From a checkpoint of a small image embedding model.
Model: 13.5M parameters, arch wide_resnet, norm batchnorm, depths [2, 4, 2].
Rows from block 5 of a small image embedding model, named by matrix and row number. Rows with one number belong to one channel. Each number is 128 + 24 x the weight over its row's rms, rounded and kept within 0 to 255. All counts start at 0. Numbers have three digits each.
Before each channel's rows are labels from the 100 images, of 14976, where the channel reaches its highest value: "responds to" is what is common among them. Only what is clearly more common there than usual is listed. The data: stained colorectal tissue patches (NCT-CRC-HE-100K).
# convs0: first 3x3 conv (model.blocks.5.convs.0.weight, 256x256x3x3, each kernel summed), inputs 86-171
# convs1: second 3x3 conv (model.blocks.5.convs.1.weight, 256x256x3x3, transposed, each kernel summed), outputs 86-171

responds to: tissue: adipose tissue
convs0.179:118132131117141112131114151093115091109114108135144110132101120156132143110112161120117101147177140148149116158134134114134125128155173129164089112095140133112137131113112124112107146105087133125113131156146088151141077109133094149151099132094123124124107112
convs1.179:109110168103103143134169134122132137146117181221068128132138070138151152170171175189140129114120126104193124175112158087113123134138120149163143137112156128147128135115184134097094139111149123122143100137150112104126175133150114119187142165108160129114158153

responds to: tissue: mucus; tissue: lymphocytes
convs0.76:103079156153140096097126110107147134156142183098139136139136126103126149166086141099100137141154122125110154151113138138137112137130131138119075123097090131118147136085098146079146134097103144140168128117150103093137124150116148123142160093183097094080101114
convs1.76:141142155130132120153123130154131151161141136131092149143165124140106153147161151136158146112114140132119106060138147114182093158136141178105135118135177106149096106165167114104121146156157111168074150152115111153135120114155124142106146072163128141134107155

responds to: tissue: normal colon mucosa; tissue: smooth muscle
convs0.209:109137103140089104151215116112105109110147144134132144152144108119097135129139104094132123147128121145149101099083104139128125108144122127138123102117081114098134140131154177115126091105123137156081140122136101125092043145072135117143137126110156108150116106
convs1.209:110127150088167140091115133152105159165143121104130149157113103139117166122094128114116123138153111158148128166111151163143180143125138158118145163095183133116148077108073134140146128094134134164172106139089131089078160127118114151095129117133124204134143162

responds to: tissue: tumour epithelium
convs0.46:126153126145149128116111145113179137132111109118128082112123140120110123153120137138117128197143143100093135111113138102143144146118138124127114133102151145147136194127093110135116142104133127108146106182111119097124138087106126122147081105164103149119107137
convs1.46:137167174163124100112078094139140100129135130178138141100121115127151129131125126134111145129132144173149142106140138096138142083120154169112134118157092120132152110109161138148130149133140133100086159160135114128153088151130143148140190106148144145149123150

responds to: tissue: normal colon mucosa
convs0.3:135110110149121113130101104133088140124119145125089136108137095102111134120089154081114116167137138115139094089088102142158149094123126131160103121072098120073132172124188155146126112101107113195129177133116150120124092131094111093111132125101145092123147118
convs1.3:124123194114170150099109137147129105131171111120138115139152165123114155121162101138095104131145132125119101145129137116162128125135148116127135122165141137167141112120130090142172132149139151133117083159140113118124141153164136130149093132118117111131115136

responds to: tissue: adipose tissue
convs0.135:150107129117100126100110101097177117116190129109145097085102133097123136169120135131118143141141152115151132121099131109115134134112124093099129112088109115130133138146109101120097122132126094123160104164115148054122063106119144104116160125085098137136126141
convs1.135:114133128126123125099154177146123119109187168184066140142101119143123133088099143125085114149101143122130078097146150124105130105133114140140111167125179101159121134118170139138154162097118124132095161140162112170108161167104140140098166162104152144091130122

responds to: tissue: adipose tissue
convs0.170:134123141100133104179066129110167137156097140117169133105093123104122124151133128158070135128148121144130121114122177204165160148143152147166086105089081125121109125142126130155078100111141141152136144161110105166153140118124139096141078142099114128143113156
convs1.170:089118111142125118137181108143125122133154159171119099135132136126185127097147132140138143127149131109142082132143112066138142137134086154136166132115147124109150135088145195121168104125106182159146098125119118133112090136092083116111126125098144161131110146

responds to: tissue: tumour epithelium; tissue: smooth muscle
convs0.73:137131133127102098130140112123143143149134149125103134121119152104124122135097097110096100149110112128120170149092148093152109116076111132093146139166150096115126097098133097166139140125094111168166113120102079128104126130157134152131174103153110143129127141
convs1.73:134160148167127125114153081130167179120166129083112145133150110153142178135159137103138129137139119165121128120168096145155129115159154133147106166151121117132145166133117182131090119139193189120154130151143148135139103129095148102106123119114162105144106133

responds to: tissue: tumour epithelium
convs0.244:092116105115106075131151125120090144128146109137114121146139110152110094108127127127106151136179136138171114101145167102140129130091086147143143129101177101120135139135088112104106121096126125159137109155118103127153057137143117096116067124146129128132126164
convs1.244:144136086119121154129166153085162158137103147144095095131109135138104119121152126124140117116123147130138161143134134147089163144147140108125119107118122188114116151158110130140094134094108116119119138193133117114126167174102154157171106172092141183141131117

responds to: tissue: mucus
convs0.21:129119156097093168120097140143130127095116132125095134136117093093118119122128151141080129094113141131146112080134116138081118109113139099128162154146123108132139145125134130110133116113145175147153156131125126166125148159139116143168137143141123162142097099
convs1.21:136137132181127127153146143140079139143120127106169150111154192141136138182113092088135160127159162152104175138192129125092125118165155141108143149102114102124123121133164130109128129122141139123070142109132138128086106111125142201101112143146115138089153111

responds to: tissue: normal colon mucosa
convs0.124:137100144149119120140102118158088130106186136101117143139114128156119124095175148122102141172142123091100111108141108124155101163079114104121134127129127114103113114136171091142133154124131126146099155088086102131121140140116122058115127141127133101104138129
convs1.124:123102080116138145104106153143123115123118138168111117128144131148095126142112077134152133093120133124142069149103145164130185105159136152164133121132156102124145123117086106155148108095099119081129142165126125158148143099142120127164128132126115096091131171

responds to: tissue: adipose tissue
convs0.144:118140188082135139133162140138139104106123119085093139119137133131125124065116136101138052205169142170178158161099127125099118100117106121138100117107126144138119112117109103131116120145099124160141119189104121161093104105125088148136141140104102130132125119
convs1.144:081098145137161136094129137102113129174148160138129108123152111120151162149129165133106130111137132111154095164146131099163139148080110146128150121137139100109127135103127154097128115176136148128154119111128128107159121089141103146160122147144117118114123144

responds to: tissue: mucus
convs0.167:110115110126130111067103133137093128155053107107139141144145137150135092127106128143106148149150131113129126126131116071117088127092149099188132133110140140131106170157084108149145134107150118139156118134115141125105214122117088143119089106147130108133111141
convs1.167:151132087178163135174153126115125159130117120113133167145130143157169135124155104082160131133098175148106135121148119159142177133133172167152117126167098137142138132125162112107133142130170113110099138137109114140115033112136116066107158116151123162154118102

responds to: tissue: tumour epithelium
convs0.23:168101120106091136114123110108158104081125132118135134120121135133085110136132100071142145134159111116150119128138116144114134151113163097088147149142138101144132116135120106130109164158087116102131116127123102176152082117080147146128117121150110136103094145
convs1.23:115134126114138086096091102178122163114106147103120119139143103139166151131108135179169141146133156120086100141147074101074119138149168126132146102156155118109118142149117132126106122128123170125115141155113122143111178142124122160111070117065147126139141136

responds to: tissue: tumour epithelium
convs0.243:117133138134119081120170121147122119081105123117119135072131094132096152134122135170124098130142138121070124102124147098118117154158131133071092097134071179145108096123203116092102115148135118173145132129155074132135123114129143172132146121126110134115106162
convs1.243:098143146144109120136072163128119123096154094152147061123075155112142102090150144124085151144130149124162150141114151153145080089090134143156129157109144111084145151120105094118079141076114158078070132115074148116144155127116141117118092129110122090146144144

responds to: tissue: tumour epithelium
convs0.36:071108155082085114135119137149091091121153143102142150104134136137086107084151138104113158170155144101136105129117134141120081133127109119123113098104123093123125082114106138108149132104108108112132131093091151136105162120138138156141124096124147130138120128
convs1.36:136115115115123135169150098150072125085110134120132116100111136096118138142107162119122135099120099111132084116140118094102164137122151093127118161139107137151111167164151139161090104138151130125084165149153112143079112080151098139120139179150145111111134124

responds to: tissue: tumour epithelium
convs0.8:174141137126146115124094116130144121123124125118114145122102106122100153077141106091175106148137074110142098161135104131130106143143141125173135104132160115106124099115137166159107133128140145140146116130130110158089126127130158098128113167118111107091099148
convs1.8:132112119133096147104122108087107135121127110071174108130147139139155108162117116141093128153122096122121151149110132097125083111140116094122130142175089152140120161131096123112208137146122113089132118126118119145108100121098141149111094114126157143120154133

responds to: tissue: mucus
convs0.127:123158167139113100135147079115109144151131111108144046144139124135129113141132140129143064119123128134121120124141136122117114094113131171149103126121092130129115131139103153127171112114125119122123134136113107115149167143119141099115092133153149149128139119
convs1.127:159132098138136119168126147138160104127119107129099129116131088103158149102119107121147122127108153116115115128104144112146124097115143119123109108121158133112123125128138104087078099112097126155169150172178162091103084138093139088150148142156099117143111106

responds to: tissue: adipose tissue
convs0.196:110111148139117092115064086112112123115108137121106094135130138118114150081114167119090114173107107163169154135106094122130116133138112119131092114120093129155111124128182135127139125153134188092093109129076121137108191107137131093137115104132139130131109130
convs1.196:147122138105107133143163146166138160132119151110111122124110095159144131138097125141141142144227135110179137163115145171129136178110141104132146080102162111141127122150079130146159123104125140120170119099157149168126107150109110141150118129147118124154124128

responds to: tissue: adipose tissue
convs0.95:161108120118082113160069107109106108117159083101112094103134092149121128120153085113113117148112128155139097122155101144100120118150150131126136094168087119139127128131111059169102103109083099132088118172106094126109140131135155103136139120140121110107112139
convs1.95:151128146105114130138172124142089099131163120134104144115153132139115098118125124188121145141144112112094102126131141135153175178100145096150135170105120139168140122164126174128143158122142138108153087084159145143160102154163117171162158149096125132116132116

responds to: tissue: adipose tissue
convs0.101:082091118117062144101156109163103091136128177149103144098111080164084150138154115142127151121129121108139130141163125131120107143121116113138086136150122121138134074132107109095160146122071183115169146109096116148164185104133117115105122161142113113145091142
convs1.101:111187126150161104140168145129172176147151120169129154159103143126159133125142128125103089159136141109122159171128179134164156144173165140115110117120100125145127122153119155158130147125155170154117148163158147150145052104130154119151101139150126155118145141

responds to: tissue: debris
convs0.24:115147190146145129151089127121137131081150118158148098118101130155119149131131096172086114174149142126103169154132087129119137148126150130159112146102172143114124136122120125100127132117119164124136123160148147112162180134138149194151105144126120111137122117
convs1.24:091093153121124099147185147097117145122127105132122150101146147122123077151169171126112126145154121143098120144100168121116105133150132183095164137114097091111105160145175107119112158140090085134113135144167132147115152146140143139165141140156153151080158119

responds to: tissue: tumour epithelium
convs0.99:108147124075167115113106167130109113089130130117131157150108141086123105089118108110132134097164100129134102094131123117144119133170135134138196116144156096111150145132110136109092096139127120134166130128158145118125037133106169103145150127139102147143136110
convs1.99:126133109134118106143148117125165125116115113108127108145158103076091180154123142155112098172130160150131164154107138140089097109123132135097097097121118113139107144093078107116229151147111122103160165147096107166094225148167115132165159112085118132108115137

responds to: tissue: debris; tissue: normal colon mucosa
convs0.165:110113143121136126126178133097110123160125105101170139101054121125143150127171111114131048146134086108128164124102130106126116088127114154124085153132113124127092156107110122143155119095128106154179139142149159116133090096040103072110156139136091113126123133
convs1.165:112145145084115140106151162136073089110098125169092057146099129132134119133090106151080135111148149129142147119120105106118133139110153115112141132109137114121156110127118106088125141125135145167128128161120114145127134142122129108110133150114131112084126110

responds to: tissue: mucus
convs0.63:135149116117132086114122132161180163134101098152158131116100150128115129130136107104147107135156133115128112144157098124132124141111148120126099146153123128140108140103143167110148104114125093123097132178097152112114188124149145147125106122097126150125103161
convs1.63:131129158116120117138102089094144114141111120113152143130123127117097120092143160138180146157126120137122167101094122101156111108129169109138125156158136116139174136142120164125133149173145120125102108067106116132124141142107178119164078126149124095120127117

responds to: tissue: debris; tissue: cancer-associated stroma
convs0.67:119117142117127141123140152146099084101121155130138117178139089092111086082143112145144096141146134131115135153127101133108149119144114136158140150128111151079147126149123096133101112118096100094141081133149147090148089169128125169165102126119126121101172136
convs1.67:105115144140171144142105134139137114112121107143145107134120152121144082115145116140092160178091103153142132123144088161133143147136108151106162155106109141128153164147149135131087106115129102130096130167150147142143224166138126088131161116109131173122141150

responds to: tissue: tumour epithelium
convs0.69:140093138124120110146125132118138147120096111079144134131109107128134160065081116102149102123126124148129076137135122123143150134119136131165100113113123062144104103150106142161152131105128074087134134155124126115124172125128106100148139141137150129121141143
convs1.69:158151107162137142136168106091110121131147132105160161141100137116153149134154079134120156103117068131148121072126122139134099141136159107113121155124111127108143140109122087171086119122158106097093134141154126125092096128151173163123168111133141155136115093

responds to: tissue: normal colon mucosa
convs0.120:150156129123088149111204118146161156102097108073126138130123122129161120148159084081105096086137154119127119124169134099127093145121155109114123138077105118109145142141185129104088107115142100121141106113148146132105120113136130142135140154115107144119112114
convs1.120:064129119092131098150082132112123104188107166130134100101133138139083134134143135134127106145120138136131115134126130149111116141133075150142131114131143116118118078107157112146133137083096148177144153186095133148148154132079089121114093048135143084126179141

responds to: tissue: tumour epithelium; tissue: normal colon mucosa
convs0.190:149105138118108131110084148151143126158147084140138144074125132141119092145145129122140159112092137118120147139116111101126142088122122096146119110194126139137131136111133138093093131167126091130138128173113177110177180128132106094155114149134104105107130121
convs1.190:127107103120099134106112118088147090102109162128137168119157108143092170120124107154103147140151127097095115113077146137107074104154149160125088131151115162140094113161105142125194132178178145097088174113131124155090109109143152156135133102128187096099123101

responds to: tissue: debris; tissue: mucus
convs0.248:134119123120121138067151130136114115166143125148170122101103118111170154108144127105090117118097122159158126116101081104139097129118130130137108136147101120152132145120124111121152105108141166080178116152101141128146143134110143144081117145154094153088153120
convs1.248:108117154139153143154225118124116115148133129104164112122135167137133104171129155142180171157174155161142134062153145174131109128146135123118154099136141137126116121124124096123160112119132128087091133150148090088086137137157132121129131143088124116147121111

responds to: tissue: normal colon mucosa
convs0.210:156091129101119155124056098136124140140129094152129132109096123095123122073109118174134120074098142145139135097101140119102135115152161092158139115214118151154130122108188109081119110141111130087161112137089133116126161131148148135119122109127160102149103099
convs1.210:103108163143164100147093148105100110158082139094152085116137196139159132150142127130145097149168130123118115137143113163143164131148100083138147115133153139133147100150074132159135187118137139114109102120102142126134108096087120139122130167084115119120130168

responds to: tissue: debris; tissue: normal colon mucosa
convs0.32:095135196112181145121112148147109118142077170103115108104172118113125126064089156140113093110203122131158136116075093111117114120153142135116120136109103077135104105133145156121128092109131153086161112134116112107177125171111100169125128133110142121112093129
convs1.32:096117175114123133152136156159137128181162093108138125120122141121154111142169194151117117147150138147177165168149127133141128103107118141128182107117164152102162164120103121142115135128130104152141137114158104142123169119145128084149149128132128130139163160

responds to: tissue: adipose tissue
convs0.172:137143139154147165127082126116145163131111105191112098123126104090110116145131067103056089126164129126139090125119088066068115114111152128157086111120138091129146160117122142116120121103099094154117119121103121168124108119101162114116089125152141157127115091
convs1.172:138147121085114148132150108132126141123145159149095129144163125117143168117165139137134149123141155110160140127135161183160140138136151147136159110099115154147136156173164114145163143114131138159135100162175167164162130114133085151136133125126152115148151133

responds to: tissue: adipose tissue
convs0.112:132112138156114120124193116079092093107130106123125156141100110126128163075099098123120101165111103126087156116130162092130103126142128151125089164134126138116120131111138132161077110159138167100110125168142149136147059089116103156097132139114172144108144118
convs1.112:103110110106127131144145143118143130123108135108108139133124145119129114122134132149150146143175146160144104112166149140153101119186126147127170110166111138101156150139139126106115124136142125141160134136151115129105159141129120136120169101165125152140135112

responds to: tissue: mucus
convs0.191:151147161092146088118123119125151147147125073145143127100093143116119140078098140094129104165128117097149114074127148085145118155158104082148109137123127121113086142139131113142156136077139129156180142067112129091154149116055132095104128108143118127118108133
convs1.191:136121088150164173147115139121138137110142151130151124134150173151137184142185073110140171111126107143093126116108118195129145139110153136124122131087145183111138135112115118137086125106126187148071126181100113130111101116144104155146100145146153140118108166

responds to: tissue: normal colon mucosa
convs0.81:100093151131151125109144073163158137109122144088143144070156125151131116176103115109122072158119108079151147130105121127123132111077173136141085139090090102121134087101140138127133096126069129135142127135169134151128150100134114132123125143139132103124107141
convs1.81:126154126137109128141118149107103143148142117122125125116126137162171146120155150138142168153146141149147165145153138132148088133145151158127163115183152127137135161131134137133128171106154139130144172146157122120144090159137154105125161122160075145146131161

responds to: tissue: mucus
convs0.162:135134124160117125182164165122121119137132109108135060123124100096106157072121115091091089126124126162090111109120142127150108107136130109087133147146116093115088107137148112140092143104109131130158154169110126125123112155143105182157126127104119104132113109
convs1.162:128142146113129141097146086156140106064139137130075126119123112098105052152129143136132117127164124120116172138099087136158129139124093118126101129109100103142136159126100121118157104136124088133102123098085156109120159115120162119140102159112131083111148111

responds to: tissue: tumour epithelium
convs0.224:138080142128150113103147086176149132103181138122118126116099150113169108182138107131092110118152145097151110167088127160087134142123130127113124125119177110183144160102094118138102119147119140122128167125153122094126136130145093140094130159146126109113108109
convs1.224:102167150122152126161095058105133140180111131158117125134125129109143126120160138104159146159137086141115118091170148119126096132138152150100096161126116151111136134117220138073160134174123131129169148139117122143148069130128109099129145139118099144116105102

responds to: tissue: mucus; tissue: normal colon mucosa
convs0.166:114142133116141174146085133097180129138104093108092119120114092146122151076113096132094121114148128147091136094143153129155146129161141124124115138107094133109164122103165108113102103117091121142197126125104113136117106113085121133059120156118124135144129121
convs1.166:148114160100190123122167122122076133131147123147131101121170159173133139154104162137148112130083153144104081108176112086158111136136130108105127121126100150147144172088114089130127150093086153125073128130144114119148062129109160172151124138086140144120141119

responds to: tissue: normal colon mucosa
convs0.105:154168113095128141157128124096129124149081152082104136126099143085105127164133134142143127103121111115112140156124136153134153119150122105094154108110109140142163137127133142128127112145091128140113132105111131136110124122125106095173107137122128116120136121
convs1.105:081117090118137112130067124113130131151138140112130134119142093116152096091089112167104145126083118115161095118151140162169101153169088084130153137120144164140135103135097128159135138151100182124137120157124133125138064120135138141086121145133139066127116110

responds to: tissue: normal colon mucosa; tissue: tumour epithelium
convs0.90:131107114132101142134152132187065154124148091155076119142126151113158097128091132120109104100118148119096107150095143103084076176134107100126100109143133142128123106087113135124106130126103100113097105099180135141110175130149116147124081120103102138141145167
convs1.90:115143112175134113141076152093176130105109135117154106139072148128130113139151106179127130138119116140144133137117128157143152123135112127112145141113145131122144183189152137162040093138150173116173138149136136084179098123105135112122140160143122110106112124

responds to: tissue: mucus; tissue: tumour epithelium
convs0.175:113129148131111133137113081120129121148166108107148111134103128101145119195144087109130152125098128120121122090137132081160170116145129112109137110116144151117142125124105134090150119097103126164179106129089118113129138127143139130117157112150111125090098109
convs1.175:163096136152113159097137177115127140112135121123136107098118148141170153170132140137111091153138146147131103108136117136136097131155176156124097117172126133148143131148172137160039120155152161143073159165114174157122165107125101103163109139143119135130142142

responds to: tissue: adipose tissue
convs0.48:130157144134160149159096111102134107134100115116115131126144094082142145076131082128110072109143142170128160148091139079148125116185114119115148105140093111106152106119125106160115141156110134128131119132088137148088109098105150122111156088117128134123135113
convs1.48:095125185115126127061168132118150080074155128124098098121122091110118114117100140118139118138150099134151062116161116151092141132115116130164147111135196153166151126092146125119121109093127133117158137135160125153146113147114104129144147135101145132129119099

responds to: tissue: tumour epithelium
convs0.214:147158143106097106147126091156100115080115138151122147176108097105117100069110121132107135119129141144116108105129154177082114130155139142127186127143137092120149226115076150177075100108158129125132134111130140173086080138102111094139105133116135125128135152
convs1.214:140097147071144130146103107149110102104092125127140088132144097115136106174114122109150140099162149126119147164109145092149148134102114125138075092132055127133159189105079117133149144129121101091140116132176111105120187133171123157145143125108117132162105087

responds to: tissue: mucus
convs0.232:158138122130103063103131106131172105128130100143095095106172083088127123190091127120119112125105113151116118109115130135119146118166167126141066109097102124137122119142104123126111114115133157136132130185132100102160212126114142130129070110149137116146112096
convs1.232:125137154141125120141080122141115129120133112117117177147051127159130131141157107088105138143109070106077129093125133102150141119109131086148142147128151137118091116114159126097128086104126092145093146139123140140127080150097105135138126114136117146087108135

responds to: tissue: tumour epithelium; tissue: cancer-associated stroma
convs0.200:147127155138129123136132131164121190123123124138137133125082098169123159089100126134081124111161157151119120088112134125126152129137155146131145135156198132111148187105084161121112114087131129114112093098099098113134122142115135079151095110175141175127137108
convs1.200:126113182121131138122151149063115098122104163074116088144139120114149134134120125139179126115104101131128113130087140109140101110141118186132127144119142117138153107128110127122061088134136110101127124113119107119130171128150164162168112134066115153114073108

responds to: tissue: normal colon mucosa
convs0.231:144068111097118148106113134143127101139114122132139132112109113113106105119147117152120101070132100109181128104138106111138109141099133127148124119179134081144127164133174121130141114171110110128097103113113161157122153133119115115110125105132091121094103126
convs1.231:139178126114124110129107170144146125161119131159168094106137121158118164145145112186127158115178136132153100125107110136128144110144119122178155140117157159182125086145030109167144147115118169140146122124104114105070144164122145120115107090174125078126157126

responds to: tissue: normal colon mucosa
convs0.141:154120144103116155127123128110147099154116134150138133120139108123132131103109108107095146147150090119184170155118102145129183130128137112164112122056100130113111153154186130164113124112108123080093147159123167134099156128141115093149146175139109089119128138
convs1.141:131102116091122080127130123120156143135143130152133142100144117139107150146100141099135155130165149133160109154130140167152191139141135137157161168131131138112157084102021137165132134115125127144190132175141095131135117132112150140131151100150136089121168150

responds to: tissue: mucus
convs0.61:149111132164101112099109138165129106153099073106131107136124093137134133182110137106131163114166122138108112140134119117118131106142145132152101181118117147116109144134131144117102148132157107097137150157084119129099160117131138186107118108089139126110110124
convs1.61:119143085112168184119102086106163140115117163069089154101130121190124143104136088100124141135103121146112164082165093098119105114158168145141140187106114141145146132144128100093144123121157112121088110086111154146147118139105149131105122127162112102133102150

responds to: tissue: adipose tissue; tissue: normal colon mucosa
convs0.131:103146158157128103119111141177174138149125132133107079108145113113086119066122052076157166147139145142143130163084152143117098158164133133127108151104126141106147127147147123144146137112127152137149088125124123118152129118151138090132157125173151110147112092
convs1.131:085109165130113112114167113133084129121157102112135148146081125144142083139114155134177122161095136130151164133085131135123117148139158122124131142143145118093124147132092139073116144133110141177105176140144138151094091158138151152132141118159141154162171130

responds to: tissue: normal colon mucosa
convs0.206:108212141115131115108110112126115150162084109121162121102142127171124133086164120091133113148163153147122136127144117123119069117147130119117096142119141124117160117082159128099101102095111104148097159105114109105110130148127133126103137162128122178138139130
convs1.206:142107134108152135168105125125136105128126130135097105095129108141110159169128116120144125099172130125126156124119113117113129145127097115169140132145185126142138133129037127181126116122115144186123123178128122129127170110123115121102148105162122091160148134

responds to: tissue: normal colon mucosa
convs0.6:097120127118123161104125121155145113110089122095095131145161113065142111135145145097111070085167100110165167087130079109115135116101111143157107136130122150144101111144169119145114123153110136125108124128127153116121162104112120138130143127188116143127119142
convs1.6:160160191166150129115119147113142148138130121161168090089091150176105116111140123129166129138133141134105110133144188120096141142150111111156121133152117110153089094119120123109125141110122117164150138111153121135182157185093109141137114123130135175122167114

responds to: tissue: normal colon mucosa
convs0.183:111185147121109097142103106096077130179136118128154130116150151101110103102142131105149099148133091079110124120155128134171090101104095152116137125131146137135118087144074098144134116160131128130151123161093143129099148152145113122090076131150122132171146076
convs1.183:143084108141168109117098141097142145064118101118090143106111111105102131126114102081127121166186116148129074143120126113106090085184154148113126124130139143087143149153127141094171147123100143122096128155121096100131101128114132107119146131135094117145119136

responds to: tissue: debris
convs0.43:150125176141123107145152095137112115140162118147152136158143101112116159063144133133075105132143105130116122123118133183127111133111121102140104195151127153116114144127144100123103150146148102122123111156088122097111041133149135111139136113155125118106119112
convs1.43:097112116129149149143179106153181110110161121097114152119116101150098060188123133138164114123092181133100138146104116115119125110112082131137120136168154119109133100106098161146119134119091110141159160122107173117119186127086126156151123129143132151129134120

responds to: tissue: adipose tissue
convs0.54:119124108130126140116152129115132117130123129125140163116104119098127091106134104135116083112154125123123134131198114131145150136130140130129135190184117137088121122114123184131135113105135105114110150155094109168125124126143185160138131146100127140141113128
convs1.54:133126118113089157107200090123121108144167129137122167138125129124125113125145136117146161134158126112124110096135147123125127128170125118141135200173165110154121165150190205108107124128125110172136142107156147162154189121104141181164157117170129139135155131

responds to: tissue: smooth muscle
convs0.29:088155114107122113084128125099121126140083147095075120126130116117116134179123094149091111129165097125151142147147122130145122143128123155108073137113109110143106077150106151162127105142129104081140140183167127151141116113133130146133127152136118137160141126
convs1.29:163139105149119130153137108178124146150109129131154137148154144128157112089104100124147112098155141128116133079131105091105113116094109099140139142151166110152164128158151136157129115100136133149140120145128132153119134119177131099081139108151120129120126134

responds to: tissue: mucus
convs0.205:161138160132095129150081118113158127169140128148135118127172136158125118134139138138131116145131124146125168132137117103143120120132129115115109106142111126139125142140098125149126126177150176205143132127100134190130179122165131163177143127181147116132132132
convs1.205:088063199146157108127144138124091108106091128087124169112137159118129122155126112126129139124135136143127129079128089098105135148135146122080132134119087146071133087147098130129120130216118145133060105118131145131155035124166146149102110171202110086141127101

responds to: tissue: debris
convs0.249:101149162146130133131188149145104108117124125148158161099081121140142123126139114114160075133177120101144173110101135113111117110118161144123124147135137136142096145129111109124117133098155116111157168206109171122138099149056106127067127169123100115154118134
convs1.249:080100170133177117154142142169067108118140108114113140125120116138096095127157120136121120114212124166147103112154117161131162116139109169133151140121184085119157087120165131122131106147120085172138123076142146158160140109122142080111156136130125100134141122

responds to: tissue: mucus
convs0.130:106106142126140111128091126122102132138111079156155097135146078109118144108088129141077097118117163172119106145149084081103123121099102124150081135115132145128126138142161102125126143118079163139133093097109122096168198140105099111137089135152100132126104110
convs1.130:178123083156130161149099176102137162136141171140134152115136185157126123108160122182145128141108163103106103120147116178152115118097133132128117129104118095136126095159154097142133144105135139152169170174136153136136105113133141147156162160160130111133145085

responds to: tissue: debris
convs0.233:136126185116117148084046127125136123144079136106143114116144124099159114146151104139103139108151133150121104102140117069142117132146106110141097154130098125129138149100118094091165144122125117051167127140129101077152212125122122136123138129173151145120114128
convs1.233:146113158152126123110142160170138087108121123121125143091140126156091102167107126136160162142171144113136164107143076166148131131162172130147157142139183112113112119129181175163129108162168105167079128167082126152112190140177115100168127140179118139150120131

responds to: tissue: adipose tissue
convs0.202:147174118153090123102071129137131074139110105129139098060109085133137120131174132141092120150172140150117119147129124107098127112125143120112130114164112132158129139112159161135106108144115164126095118130093093156114064107127150116108134126103104093114186125
convs1.202:095137118103165160132129115102106126146157150174091167122136129166138183131139163162151075135133123107171123158123159097157147140151125172147157145142181119145139141117124163119141133105133124163127157110158129146155128090163100162153129096116182129137111124

responds to: tissue: tumour epithelium; tissue: adipose tissue
convs0.193:109135118122165075154114127111168120117101140087180182126135116143139119139134126128136112077155108108118110124096124156107133109119148119108078132159087159106116116162098118131130131122152132123116146166094163111124094098133128121086107137106123139146091133
convs1.193:114129154115124131128140138120079125124137124137108133144129153128132119114105155110117133128116115125127130125155121112123110094172118150133122132164134096176111143096138150110094125124123149148142136082104100140127118157098131107111137109083113121126138112